config.yaml
train_examples: 97085
num_classes: 2
padding_mode: "replicate"
beta1: 0.95
beta2: 0.95
Rows from block 3, named by matrix and row number. Rows with one number belong to one channel. Each number is 128 + 24 x the weight over its row's rms, rounded and kept within 0 to 255. All counts start at 0. Numbers have three digits each. After the name is the row's rms in percent of the matrix's.
# convs0: expand pointwise conv (model.blocks.3.convs.0.weight, 160x40x1x1), inputs 0-39
# convs1: depthwise 5x5 conv, stride 2 (model.blocks.3.convs.1.weight, 160x1x5x5), a 5x5 kernel
# convs2: project pointwise conv (model.blocks.3.convs.2.weight, 80x160x1x1, transposed), outputs 0-79
convs0.65 099:135117104157131124134109117152111111156126165106111097108119145142158130155088138135173088068140156134126103105154163112
convs1.65 101:143116098082126107141088094127114124094095110096112099099122092113129108125
convs2.65 107:120154156120107139110162094136109102127145183109119132093136167135095135120087084139097127135101127132116106144108132133141163118125171148072110135153107165117132121134145147139174135143143194091145139146139145097134173154148156123147119129
convs0.66 098:076131126128128153084116115150103161129140119100131115101143143142128119080076125110145098111118123120158135165168164147
convs1.66 107:153149172172120155131152164117144151153172149131142138151141107121102105117
convs2.66 110:153161122132159136135119133113152150178129104159080162107144104122147095134158129174147054119149128129134138147136141156138125153125125142161143121110115099082152136119126138121109181104108084157144100138119134174106118115129141084108120149
convs0.67 103:124083113141108157105131158097136105101168112110139177159102156145146153157131140163165134144133127145114165104124157117
convs1.67 096:159128115173131167129126162116149110120162110162099150118083109132138106104
convs2.67 094:133171154115107122120158114110125103117088124114129131112178139103150099129118121139103128072102185106120153132156134120099151139160135148121108110144163141142109138064103151129147130128094098077120094132165111081121119103124134148098148117
convs0.68 096:120094142146151143117141112111146153107078105146141118087148100082163103143151099131120146122095156107089118091130106123
convs1.68 092:107074124095119127106153100114115110154104108089120154083115118113137104145
convs2.68 134:085104151171099138100153144156167091103127103180161098109128105158137153154126141131109153096133113117097104105152140115130117118122154105097157165150144143137104129122072157096132106154160126156094150097141100140159129138127125146146145111
convs0.69 100:131133125133108136139126069151114205104128100138119120149142155155106102138146108094110133102090091133152124136138152138
convs1.69 099:127123129095101115148094128098150167128114146112132126151152105087085172140
convs2.69 091:155146126137154119143110109107090092131122143141094145112118077110162082085177140145129145103111109108112107156137100121138185150149127092155079095134139093150153158122098127142112108124152126153152105147169126108110135120139159098133115147
convs0.70 106:132090125113130150108147127134133119135158122120117089151127138128130210149150182158127134138123149146165163119165123137
convs1.70 096:138127133110126133116159146116077134152181175108138147163134108103140125099
convs2.70 133:135123130139121119113183167101127080130135102132135108095145107133131137102176118141092137124120149134088143138161138145077134102119111118096189106143129112172108123116108172150135079116123090113109098113156120116126094133132114156081135113
convs0.71 100:136124144131145136092144113124131137087147131120094136151159138119101144134153123069163071142074100129132134087137118140
convs1.71 096:101145102085156117157102101123098157145112126125144109084125121151082132128
convs2.71 085:086153115125126185129115112062141103128162114152154127146141145149117111148140144150107132100130093123098092106124125150131171140173144143116072136136145155097130132167113141087127135144114127125134160095136100164151160133131130157173147111
convs0.72 099:102120124102123102098086138177144147148150125162124146139148107112104104085108136107155100102125141104131097121178125162
convs1.72 101:160133134109126153129090070085141111089107136158139132140124138118150162141
convs2.72 101:153107098102123117115120124113143133167081120111133122122164109101154124122163188161113118097117141088112126114127138166138134108157098148161104107098177149092068139129116133140131131163131107109144156124095115136111092068139125133102120121
convs0.73 100:144099098132092138083096136123108111124162148128122130128115122135065158123128125132131090170153133116143174119099095102
convs1.73 106:154140132151140120131113111131138155115094153088122096082106100112107085098
convs2.73 087:127129111132125169128096110134119131152126166129081167147157105137141105132108145118147102147126136106121117144124146154153155169169156178138070113113102139101149122135148140133106152119159134160159138179131138079101153082158127095139127152
convs0.74 104:097134127130124129105121128138119148146096183107150123144110141127126135125120082159167146119141136127065152178153158099
convs1.74 101:074120095092090140135154145108102123120160135104152140144123162161136136143
convs2.74 084:127091103153103119139087101159131101097102089141141110146101137091153139171138146068130115133105157118114140116140142122099154162162134152156084070160147120129137134108117126118131148130162119122112151131140113123138139112193158115156152113
convs0.75 098:172111134120133153135171155134116121142159127114129146111133170157132129169133161147177126122150169122112150135096170094
convs1.75 098:150152105115158144154117102154151105114119142157104120132109164078149137087
convs2.75 083:112207139120104124114149128134140131136073124133136130126163156126149145168139101143120165112129167112154149117180148145079159132162149134142112095101110136101145119122140154119163166114151118086134098107155118116137119127173154136124158111
convs0.76 097:145138135126127104128104098132124116149158147136073097119120147178098114102148137114113088165113097112177126131164157124
convs1.76 099:132140103128118141141132103110142153129089092161143157120079131178156146148
convs2.76 093:122148153125094161130150146153153159149071143116129112145124106162119120163138124145133149101152124103149105099182128119084116086096128118105144162140100155107138127145097152117153158131145161106124152103119148149141083146088125153089147093
convs0.77 093:098167146126113155153130159109143097175107155145163128169113112149151138165119116155114142119136138139077144162128134099
convs1.77 090:130124079105169140107118109120108143117098136115157125083130123177119107157
convs2.77 080:115100156123136098111144086155075114106101121105144126146169165100138115136129085117106128106094145105143129115114122115164144094136141123104115141128173126154152117068122111131136157136135113068102163124168077098130134156142115127119102130
convs0.78 101:094134132123094105099155108112122065125155129115138167135146098076122130137150069120160110149110133131138144110130132144
convs1.78 102:117140126178157109098151170176121118135114133098146117125135109102147091141
convs2.78 110:167128144100123142077158145106127130147131136092112159116140181094094102155109088116083115167140142119163136154121108123144100160143140180150135158109161151114117100107120117125142147122123136117122144160137108119091175086158128155135115153
convs0.79 106:146094150108092161133157143111096107154138131082107151104124115137085179138121146128140153168138143120102126141136162160
convs1.79 096:108114119113086119099105118092138136174166145107102159159136142147128113096
convs2.79 100:122114095136117147157151146082110107154144113132124135089135077140156114102187135120114149097144150117074118128154116154092129107136086122119149103133145106148168138162107146177143082134145129099136140092131109127142090130132121153114171131
convs0.80 102:126129112145090128117136137119142105109160112143148145139183151113156090117160123121139120139114112083141096171120187153
convs1.80 092:112106129123080128107132135070159134126169114162137134168111141109127151107
convs2.80 115:152077115125162135129107136146125114138143125162064145092122109112152107134160167119127091127150071134121122128137114114116151155134128131122098064133134113107152159151132100167107114105144164133193108120154138145107142135128158096122106133
convs0.81 098:119131088171120114131097114113093111137107106129145112121134129152096124104081127097103104134130068155130164114087145147
convs1.81 105:094063110118096102087124118147139114155124127100159134152155125108132120139
convs2.81 091:106097124145142138113137152123115128108135111128136103082122106118102142121186137135137118125132088100103111148113081197131099091109067158141168120111140124119166147147157137166134105143145146113144128098112170135139114119088106134101097128
convs0.82 098:120142109080139133119163111182129113141153124109125119135095082123112156101148120129151146126152157114122100152169099173
convs1.82 104:136123130118103156137134145147119148121147146124168143191157134111155145181
convs2.82 095:097103122167095135107136168172152100132161102131144087113106130156130178117103111121136101154141158132129124110130123121135132175135158167138149136155122135132070123138119162081117112131118107172076128114158116140139159104151115158132141096
convs0.83 103:156122130123139135158163121169180151155164105099141139101117156110163156134132187112143112099128140103127151105127140138
convs1.83 098:093136177129142112132121120161110142092161088115097140126119117120092098102
convs2.83 073:141129112121126115137151137093168128104099161123093153080151152066116125149139077095092137144142150101156136136148120134079136111100108146128127114149119113144122096120119148169104130181135158094163093160127120158092103128135142136109129133
convs0.84 101:123123118122063131100109129092113101166121134103122122144129134151133150208103129123144121120120136091110148108100099134
convs1.84 099:161162143122148140119124114113118103087122095084094117110115086101113105105
convs2.84 113:118153122122099120172114079132092117146096151101113104174131144163110112133145116126142123148093124154177104105111144103154200129140159125126093147104133134140146177145167145090112133095124137148133178155131115123143118127110126096115131112
convs0.85 097:110124122132064136147103123100092156109127153122118085124132145159090120144100115109102091145097114139135102123099169113
convs1.85 102:149153138140156139125146113140124149143148141169165142171156163174149148143
convs2.85 096:089137141139112148119120159147166125098134133162134094114133103159135164165103169141128139088149126122097135102150143129109133083137125119109151107147102140110091085087131143138153121160102120114096102069159152139125119134130091155162172109
convs0.86 099:131180147113102117146113093115156129080107133147127163118159143136138113104135094103114166127154096122117101140121183111
convs1.86 106:121110118117141120142117114109145144103077099147132102069109131113090092142
convs2.86 101:109106126147137122137153162105124103126163091122180102130116132150091151105149102105116118164126088129125129106098114160125116099138113110120192146115124104180142143169129109091123083126139101141092158109122108133165118143117081157123113112
convs0.88 104:101155154124133121119168121112118108136141131138140188069157106094123123134158111121126106183148153112097116153121128109
convs1.88 094:131145118097095111128093084098136100117101122116148146165117111123164171132
convs2.88 093:105157055168128109114107166167164155140123125133126118122137121170172148185106130143146116119135156127103132081138177144144142110101094167123134119101145121128134093143141140127097118116131127134151117099122163150145109177116116113106139106
convs0.89 103:137118132154171117092152134135109143106112102114142122154105207166103119106112135118140128120123160117135172100127152103
convs1.89 100:107140123131133081113071110091117111098106145106123173149136108134147148135
convs2.89 083:119096143146143159114115141110123137099137117121148137144098172119106121102079108162124140171065136167164142137056160096146134124121169141126135139127139121161097100145172129110134123117112130146104149141129111125109144095080119121136088136
convs0.90 105:210133119143154096101149133160126135136130118130091128136130160123103125109142130121165106178127115109109121167138161136
convs1.90 095:100111114172133156134167162150157139143145138156125085131110115114101106094
convs2.90 094:100116147102110112122171129142076125093112140106158093123144132159125167142110111110128155135132107102146114082138119151150147085102142116110135097117106119161123123097139117135117085114153170123147113108151136087171119186096081114109133108
convs0.91 107:129130125110121164107119153119151142143109072094139142119195119099141102128119101126125124179136125108157126147147123176
convs1.91 093:116110112118078106127098091100118169149128154163144150141115146155154154130
convs2.91 095:159113116135151135120101155114126103162140136160089172085131130087182086143138099128121086152138145120144106126133153153133110159141116152099104096117152106139159134120105103145100109097147129150197123163147139119108129138147155096116137156
convs0.92 109:151104170116119167140158155130117132120172134111126148138112149118149180133119188176114155118139150128140170139120137135
convs1.92 094:128115114098141143111080088129135150135160137128152171182144114132152120107
convs2.92 094:136124129131130131115155157087130074136122117129117142089138137110136105110173142138060148085134172117096123154156139135075135106134119107122126105132148139143142116121101145183161105151127127078110100136168111107129114132177163141123147139
convs0.93 101:114113170130138158131157160156142141134175137099099092161109138114153162164110133161140123121138135112139154112178123161
convs1.93 101:134126108101121113115091090137153149088122108167125090100093126151097141114
convs2.93 093:127192158165145170142120092106099133124147164158108155127141116114155092130098134152131149120093126103102143170098158140120144101166141151148090119134099154121132129142143168154161145116119096120153084149123151126115136113152158097129142165
convs0.94 103:133119148134113130099114127094110085181141160093151135157109055103132163125138126114144130135104131121127152156133146155
convs1.94 085:128118133115103168138115108114172155152111092145130120099099160140156085107
convs2.94 095:159108129118160092097113089117133138119134155121118133110174165110130119124134122155096137071159146146128175116123138069124121089091105102092110162106134151152112095097104073130138130174105143102132117148121119134135127157124160118134120146
convs0.95 101:136098090103088148116135132121076100140150165103126121106088132176142134118075130136146119155138113106129131141155162127
convs1.95 103:149149152154163139126148149115126124171173128171138145165157146158129129110
convs2.95 107:105133145107122155111111167113191110132153096168136117127119109139128117124151167152119092081131100134120103143137111098104130159110125104117142146148157117098099156141100154084111147121123081155090130100142126205140132125118144155135145128
convs0.96 101:177113139111119119099136133122160116160107116097078139143117142134143122152134101123189107129118126120091074104127134161
convs1.96 091:106143139114115106115104135181150126158169182128129128132140079128132113111
convs2.96 090:123133136124090132099111148116106147120125125081136111110091141125107166140116088099148156137141093129136130079124144157140094107156151138088127115111109131158167129147105116128175101097164150144148163083119131090135132169100081152112148110
convs0.97 101:108080126155108119140133098127110137107157164143110100090132118110127143145185166135123139129110159101185150125129105116
convs1.97 103:124130156139136147133139158160130147138170167152144171175162131130121149152
convs2.97 112:104148158113133136119172120101085091072123107123170106135161146127104129139118131128090168140097111095117178131107126115131152096135184139136161115141159130169108141129146153115118132139121101096094118124155081103138120097130139165116123109
convs0.98 098:122137091116128140124162140127138122145139117088115095134147102115152167190094168148122127131084124159150160127146091125
convs1.98 102:099122101117105101104123089119150089130138121105128105104091124102108073125
convs2.98 115:151163127127121120133140070142105185115093166116136148129169155157107114161072092141149142138137136125133160107136147144156127086112150142136126145102111169115135141095147119129145164132096135092165152141078131107146110128136142107105094139
convs0.99 098:165084158128093165102123119131091092156128122122156151115117098151122138141135134130147135107160138088093098156085124114
convs1.99 088:147086086138127165100101126160178095108124130144115111110130137130123163133
convs2.99 092:134144132126132078134136096147112128123083154114125104132137150118124136136142113152118154115109159168176130122153109078051172119094129103133098101124153161130120128107121116112144150135115167120105133148177106107137128157149165138131107080
convs0.100 099:143132136136113148111166131102102122142109128114104065147166143143122126181107110101128138090084152100113116112094113117
convs1.100 098:143139153149115145118156154155173123176163142158118122169147143139118154143
convs2.100 086:151134119150139130107107157170156125165119140123082140112150111106147140141080114107109098112175175106100129125168141101154097143127119148135164097127144145095116074118116151150120146145138141135142096132140160083092136121162165125131171118
convs0.101 098:169176141173114134163154105118146130097153129148134112184110143129130155124138089141142119102174103143141107126151138138
convs1.101 105:104133092105112127160159123100133126140138140148164145177147144134141175162
convs2.101 102:123130123097092105136109073117116118099121115134146117137174133143115152165103142133134117135130117091114162108117164118191130138173145131123114127111168153125094155080102107089128120120118103147121173111108067123154122083113123135108111119
convs0.102 104:114127103137124131142121102098134132118098153117112091156124155134165108139117077128146168073121158109115112083134168109
convs1.102 098:135150146143121146154147165121135164189168153134151162159114134117142133128
convs2.102 106:169122121135164136125085128133125164142130143118087153143141113113158130138094125121160103140138176089126165146149122139152072155150115147156156101110122095157113129108129115161085130124086066154118100147115145117095122106139136111089139146
convs0.103 100:107165121116105104142119158112104135116142119150134114131182143134149083131112142104132124142105095122140049148141142096
convs1.103 103:116099094124116128117096103146126150096112147094136064120125137129080139133
convs2.103 094:099153118147130144110157118126122117075125133129158106110153192145104134113093071146091169134103107160136163092104123152108139093089146141117149124127139135168121128145156134112146111138119140085113164135110095119167125155117144161099111117
convs0.104 103:138107140124128117070183128122102132115112140121123127114131142148116130140144121154168106134138211103133125119143167099
convs1.104 103:127136157140119143097123130140148126148183135129137160130108138078091079114
convs2.104 105:139143136126095144095173164112151114117113125079128118116143116116120155159149127070100148112139132120093116101159122142114107133169112145123151072129140104137130082125104167146141129132115103107113124076136114084103113124122111187123153096
convs0.105 107:139138119099106170133178093173135111133149124144128132132090113128128124118094144129163151136150115133119140181125143189
convs1.105 102:153136167119105152160176174118118142123142099098148115160135129149125157112
convs2.105 103:110111154123153157107117154105154114142168116168134121128102142125116120133115128154112078126123110165143115151107108095154125163101157153130126156158170119113077134139114147094118140146099105157102128125174119192130170133097137155117170134
convs0.106 098:174108156166106143142134119094101160116110155186128145098120124124152145111088115154154119108157151124096109109113111141
convs1.106 095:147123143140162113093146115147125107105100107128095065102159146141119104141
convs2.106 077:096106133137121116123099123165134128136123093170127098133164082134170176147128108146186139109146115122139122079161102143164160117088112094125098135120115127129146127096146103134098105096139138116151121096158141141149095162102104136158133096
convs0.107 102:112099127138099083129145105114070142133164134111119112118104133179094132149113095145109110127144104112171106105104151144
convs1.107 097:112155133126093116112125135090159145162155118162153161165135154127148161104
convs2.107 090:132132136172125157146125110113173124120136149136132131103125114172135150125131129166134159111168142110092107139139142104137088089099130093091126186117115177116096118160084127123184146178149151129141151129106133163147109114154142143132142138
convs0.108 107:108119126131130106153105099145142154116169141168119157070161142150160099129142133142117105095096124084117137103116163142
convs1.108 105:116129111134132137115114095105122107070100105099112105094082158127118108108
convs2.108 097:091108132132105143128157155138112101102121101124179089150115167148084164143103089089113124158111127107135153112126124108137113139142157163103186149150141116161112118114116153070129100121144098138078132128155100113131134103126109156140129116
convs0.109 100:102101141147116154136121120134142143083147087113160114117194141129165058112114118119137110132155130113125110142119150134
convs1.109 103:126147133138083144124118129085154163151137091142155154137095149114136108084
convs2.109 106:163120130120184129143094141134124137164150120140078159113102126079134097119144138167129082157109115136144111151121123130120142156139126128155094092124140088113159168142136122130109165120109112137160111165153136166106142102143151072116121168
convs0.110 100:109154106149115108130151117112110127140092103129178172082145076092109116114110128133137097149111133138089168141117126130
convs1.110 099:109096113103135140111103177181097124132111145125090113118094148101128127141
convs2.110 086:160097129151163132153103143141119121141120125126113145119107120073107114112176113120134071151125141095161144130110079158132096148141114143155120098109123087149170148137120115118123155117085102143110130149153107148106146102151119109126057148
convs0.111 101:102112136139133170105117131160116130130129105121149107141115123136156151125083139154140168153144149156057104132179137144
convs1.111 100:094096113129121080088099128132144130119133144098092153167137092121145125152
convs2.111 104:135097145142137104144144122110113098161127142106127125131139111134099166112134182096138130109112147078098112145148105112122173148156127078133153068135082112152132130132102144147123119133181121168114106119176128102116129115172112107156108126
convs0.112 099:114154136135133173121128134111103144108102129093150118120154144133122143128152082106105095179116098138138143163116181089
convs1.112 097:139153129143140134191161163149160145137139107174144144148120153143126119105
convs2.112 100:103174158120116154101164138120110098095156124137156119105180151100105123170134113124099131130107113092133188130127091188133143125152143159116136109174158113115157108078119154133123109106112111093122113114164119110144134122124108151135128133
convs0.113 100:141132119139144108101151120147151139136123154111092136125112125115133134123167122160179098140094081125166096149190147128
convs1.113 104:136120110136126074087140117164101114137141135100124184143129111148164148131
convs2.113 091:140125145139123135148151106146114128090088136115117101133136179121123132140105088099127155141093128150188150115150157095130168147083150113143106115138144142167125117111140118120104105094181177109136156176140095121140118146117141113096158107
convs0.114 100:134121114111103155140113111123094124091132063149158138103170158118129093158134123093112138117117109095126121169108155152
convs1.114 109:115135137148123117143142150128116141191159139118133181177152106112152123122
convs2.114 091:166108161156172160118108150140123109165153129137089167094096095082142083098127115143105102119117169142113134176136140123131133155131140152133127131171125106102139109119096144134137145132133098141136101164147144135075136103153130110125147175
convs0.115 100:117144134151127130196079156140114122130167115113152106159125109132100138147123122088118125149147106176162143127107161118
convs1.115 106:120132129114112116121151141122156142141139144125161167183184117141148163155
convs2.115 090:128110159126087142127117095094100105084113115123146108096157135123143135133150136157113148098109122100081151106121139158129164112164149142096125119133160128151117109077104135121149080143113085079134124106134087074146143094121107126112134107
convs0.116 098:153155151163129104117151087138149136111136167126124115167144144141088143105148085125140095132146124167153159090161112123
convs1.116 106:139112084104135101099104095106097116091091112115136092110130141101105141120
convs2.116 091:122128140164147170129129171133129104144149149127107128109073079127165122093115140108135126131146116166148071157105126107156137140108133114128143112146101109122134122189136169097127155127111123174126136132159162149110146097122095121174159138
convs0.117 101:120096160151126123102133159095103106198090114111157118143126111158149143165077126140104123131109144117110138104138122126
convs1.117 094:090118168148158116098139177165093118118155156114138130125120101101123143124
convs2.117 107:139105098123142081120114108154146143132092128143139128143145122122132140146169160103120115084135137056136153139153083162083144130113104170150095084106157171096127154168139118165141144156128156103109135134125116136137132117130131114104092127
convs0.118 094:142152103097134149130135114138135151135131143144102084160093110143119165119122154168140115131136159116108115135194160174
convs1.118 101:089105125101090084062118106090131122144142118144119120114116135136133113134
convs2.118 074:161135139124105108164133102072094130118140120090121152116146118068169123082124144111132149133076186108103134131100117125131146136151139124154084110128149138167143102094130137158162127157122086108093120122136125099128129113157111141151128148
convs0.119 102:166121147098079149103146112124133135120105130155138176084112142143121142137143109152149151138159130102097096137112185136
convs1.119 096:144113145178108108128153152146119123139147164105117145146190110129091132135
convs2.119 092:140112136132112159090120139108142113152122175117123174140099126107128109126078134065112146131152148121127117151099124129145114133155145139090098130164109124112120081160120129155163137155154170138144138154106153095117153132131120135191177145
convs0.120 098:104093143094106131132102135153135131082106079134146147072149128081166120142152132127152094128119136093137123148127109140
convs1.120 095:081101094083119132152138130134110126136139114083118112078104116144118099127
convs2.120 135:091138147161090135107162156127157088103129099173150095103146130158124148145127133142089156093124134118075115116159137129100143105117154121087147151153147167134105124112087180094155110145141114130099148113148095136148123137138127162128142102
convs0.121 099:146107107149121171149135083140143129139094122125088164164114110171121140140134075133150131138136145130134175163126153108
convs1.121 100:148131128089131092096136104143155109088113169128146100114092124156119099110
convs2.121 069:131162170111097169140172089125130121114115177112121150110147149117117113114141136168130134129144120134133087158114160140155148132138175135138143124118109136141089135074135161107156117160096129098126095137120156060113141107129156106127108166
convs0.123 095:152156118109154126081158139137120136098115152094107125121154175154105162134160124106149132137144124105150134188160115146
convs1.123 094:167119113102142141162136149129129162134108115075164145140109095097127162130
convs2.123 090:086155165104158153124144145147107140083143096137149085137128108135079127170101131103143111098115070112132122134149101140146123160084141141154158119155159116114160146120123162118094128105138121134112126115135103169143139142104153163098165116
convs0.124 100:140093158127085123114129115102113100155096111120109154110097125149133141165102141177096099101135138085099153136099130141
convs1.124 099:136164124089104136177135120126172178137155114138123150137118113109096127105
convs2.124 114:130126109101082115136125093160128111131082161099101122142119155136130127118127138121136181097122160168172071107134105106090173127104142101142093096117120148129133138095145115126171137141130145121083135127169168104097140126145154145128134113
convs0.125 110:128130137155125119130156093117130157107123112124129170115144125129094127101121091092089106142130065127131067161112150128
convs1.125 110:137107097092122127106104099115130109115113104113102090103095110129092095091
convs2.125 133:143094102101127108121148122091099131117116134077145137141119181125096133092135085124114130174113132169159138106076098135132124098132118139123143185105148125145138152125148101101165107133116135078136169149100114104137128118101096133116093124
convs0.126 104:128161107152110101138121120086129141165154122155112130100138109125098128128149088142137107125100091135180097086137165103
convs1.126 115:144128124111139105127092106115128106092130108109086111078122107119082105100
convs2.126 103:137108145095121100145139123074092108123154116115148123151113158108108113073150123137108110148076122133143143157066133128149136135144152141132127163138142109160123172130120134072134098128163123115121154151124060144143136119108095110128095138
convs0.127 097:113152124108092109107150185104119117159084152129158136164157126142129125155098147128144177150104143138091124115122117103
convs1.127 102:111143134153121105106118159157113101093139126131096085100115153132097078128
convs2.127 096:138157137143107126155130084164114123142078152134126141175177154144125106132107135153133147108098125071127133116135105138120160123125131141141089155119180161110121159135130138097125168128160127107124178158122081133151118103176157115109127125
convs0.128 095:135117144090137145111193107110136143095138090128157183130153145087132121130175148134116138119136102096115100132148139133
convs1.128 101:146154154168164127141141179157141118132170128144135123172149114132134148152
convs2.128 093:130108169139147171105152124129097088117152156142139132111105138105118102117130114099094132110086126129105149165098126123105148113108167139078134137218138120131124110132098165132150137152143137131138117160155099141128182141136114144129150157
convs0.129 103:113117159132116151099134093169103162107121100150139144122134169129130062125110109139129090128140106085124116106167131139
convs1.129 104:127092152116139097150105153090130131129137095162132124103170123103082151143
convs2.129 086:167166145138172142134102127114131160184134129147082152129123102131117083141151130155129057097119124117142126149138128140107113155131107126158139104128106107103146138132102130128117151118137144124156109133123139204100131150136156077122104164
convs0.130 102:198103150164137139160122100098129103116120153115157124110100126129123160140166132149098123132159102142132159085113126115
convs1.130 107:122091129116111121133093095101147116105094114119102093080105127118090102118
convs2.130 121:130074134096133122146125130156123143150146112125129120165059123128069120110125124095159123182118123156188115144099119094161116148123152109146131148146137113128126153162125115096127156112144141181127137139124121146130170141089095114149116143
convs0.131 098:116110128113096129130171164138104088114096148154183144116152131164128120153133131155155155091142142127099091120093125117
convs1.131 112:114130162129150137147132143144126129096110116084076094115135090076132126134
convs2.131 097:111117128142092121134144101151130115122083153132138099172134162161130162123090139146132169113102146122164113109125138119122170094093151130129107174128137166098120135149153167119151138118157152164128187138109114147161101113132097147106175125
convs0.132 099:129140124104114160105165112140107134102126106092098100140103127152085115150128148127087111194113124094154130134139107161
convs1.132 104:147143131110120164166174171143126139157159152167130150149127145141124142158
convs2.132 105:140119144121141153083152157114133097128169145143116136085119138106116104139093099108091116148136129142132111156113182092162106173112159119100138150141112105141099082146094125122095137121159144157147103154148134115096152132136138129159177167
convs0.134 098:163138150108136098149165141134149152102130126144168185130150127109117123148158128132114098152141098093136077126123170145
convs1.134 096:105103134158116134131133155163140111151184148154142159147157128141146173137
convs2.134 096:125115183156141167109140136152102105130163141120109163122091144106105107101136108109096128134079127136118116171098108119110142151115169146097114132186131126133159111140091152135162128139135154120148110169161118116097188136130126114137127166
convs0.135 103:128161110091132142134112160087109111117115101125142160076142119131060146101144098108096142164128113110121144122113134111
convs1.135 093:139084091134141130136093135127125086103140169129092120146128170162145142120
convs2.135 087:112128148160154108158092114218126144095100103134152099140121111154134164137152137124156124112098127093136140124145110137117113106079088112105174099133146120168133145127142114125078114122103156129121105132165102137113141155109143103117102128
convs0.136 102:160112137147145108107142093162160135102114126112080127130101191154102134119169131147133086130125128102139122153156141100
convs1.136 092:116111128115134107115132101114131151141152096125124190183113102107156158128
convs2.136 104:140115138101131092135150112164126128112068130088151093160152158123133150173116116079141134122111090128140159092149119088138119125124125121130122108123140123166112130100102131116091121105189155128165147134134075120155101165119098138110132100
convs0.137 100:143132101139122111142147189118111143166135113110130095164137142126136149161086147114121127101112179169131121088155123106
convs1.137 104:152115135162138140157110123149134121136106088098096089111096083141138096140
convs2.137 087:129142089125131123137105093173118157123110143160100117155171133142169121182061141137145156109121096097129145113166158138166118107112143117133079103119124175092136138134146113160106145106153165124157150109130135133132123144108154109147136134
convs0.138 095:114155150116102123091110093150119139145151179123132100159082130146139155114133124114145150089188121160110137133120102127
convs1.138 096:169147179128136148148159116136126112093113102106099130138148163160163125122
convs2.138 089:107115151155111122126089087139096103113134104143141113115144145120163149138097132127142108094090112109113111133127120126160185163119132112123096132148165118164155128062093128106133092110108105139098095134180099100136175138116108132129133104
convs0.139 098:098078135135111179132124092150093107118100121121137125121159131111173135190152092135167129133111140141141138117131142143
convs1.139 112:108117125133139104105102107140088083094105118107091111079124138098124130147
convs2.139 122:138141111140093131119138119148149147137118150136130127137145148190090150164063113158140122154158117126126100120126132103152143106132152138109129193120108190078091121158124139103145149142136148161132174131093135153159123122148155122119121113
convs0.140 099:180113148141133087143154108141133155142173121153143131141095139119109156113141172167116135115163141112160146099111094110
convs1.140 114:105118137100107131117101129100126116108079079114102110118108118078093129122
convs2.140 110:144099114091141113162099082112093172147121124119103162164116138094118112125112117085159104128110111112165186143109106121164127149123130128159114130119135094126186151126157109147119161091143121114135136134116109146104133139074105092138103137
convs0.141 100:123133125131086106121134130111127087136141147149091108126120133160164148158110109113188085102145138136115102080162140137
convs1.141 105:077114092102094110140104110142109130112109090111094092109099116123125116143
convs2.141 105:122156156120116102116186133112094098103177152120133138096144173119112111106137070150099148145093131152126133151081143156123175093141172131086120132122105128154136119131141141120183136128111144100146119139131120116132164157149133119151104150
convs0.142 100:089120139126112154121097157161131111099136109148127126127158156163109094080118144127114097126131119090146118169166111171
convs1.142 095:103120108096099126136105113133104128156148142156148148141133144173176175139
convs2.142 106:177163128095156124127111128078139120181131108142100164144152133106140072127151141151110070123147144107161114131124169097156108155162132128144108140105160111113109155132122118112119162163130113134141142143126098163118120104127146079113150150
convs0.143 101:161173145114142106142126119113173120145146078139132163115136109103096142105193150131151107117130104138121114094136111147
convs1.143 100:136133123140154118125149190185145150122160142118157159153160144129129135134
convs2.143 089:121137187134155155095132140109105099104173149128130131101107131115124111120113106134104107126095101126138100148110163101168141146119188128067133127167104127161119123143107153099120105100149130138146137165168117130119181169122130129139153151
convs0.144 106:104114139161119092156122090097076132145114152141155108135101164152142123167138128135105158112128097100132097100092113121
convs1.144 106:143125125146146142129149163143162134167161150162152166164146152120152152152
convs2.144 138:145128135185142163137129132137158131143161154146101150103121092127153121112122149151117121112157166115100090154136169113119116139146125107129127112131099149110098103137090138149130146157150112175126109148143159158106134075198167120142147156
convs0.145 099:122123097133112174125154114171137118131135125103149093135107116153130176112093120111153157153157125131106128174128149184
convs1.145 092:157131159106102173150115119067146140145151122162135132112104144131107113104
convs2.145 083:104111164124114150091132151092169078113131126139119107130139140102140105133154153135093103099144133152118114139129114089103103151149126110128135131136171114107102131118106130074106129137105090171092128112190105165116153120143127167167161119
convs0.146 102:109137156118123149141146134136168139072148087153173117129184141102126093102146163130098108155146108118136134148123131134
convs1.146 097:082099133151145075117126137140098129147141166089110140147143089124151126126
convs2.146 109:171122094121165113143093128136181140197122127112072146109133097127147117124151154152158083111167116135138096123159134132138139140159092099154106136100122113137130132112103117111105128087097097161157144141126158127091110113126135099119132147
convs0.147 106:105131098130112152105132105124118161145121160133104073147136141176124118182111108128141103118099128108156093110140176129
convs1.147 099:155137141158144140154143151155132145147171172131138146170158145128134142173
convs2.147 122:121151119159128142142111151184186141133121114191091131125157087138125120153108125134147112120161152106103130150183112127089095145132110118143170113123123143088111131120116144151098145154113103160103089143124146134121121142153186124106130136
convs0.148 103:124105148142166136144072122157109094125170144128127142098125172115153143123150133095119139084152122152137142097087140104
convs1.148 095:105097138100116124128107122099110099163121107097091084115093102128111119098
convs2.148 109:099082147130122152089149174122146099128178103148148095125076105125095140111163123122119113138130106156140122135113118102133125152123142109110160145157153099143101119158114138089108120105126110176111123141170109151128176148092099147173132132
convs0.149 096:093120137090105082080114161146132095107165139141129130120127141113158114120122119109133126114077112136170139097097091137
convs1.149 094:099094102116118088111125132127106120116131125126112137175172143139136186153
convs2.149 079:176134115104135090119138127096104146141141140119097159107137164121153125130131118183096116165119150129175154138101140138153129076099120137109144169101128121140093122105173092145132127136082117095147109134102152149089103157119140110088126144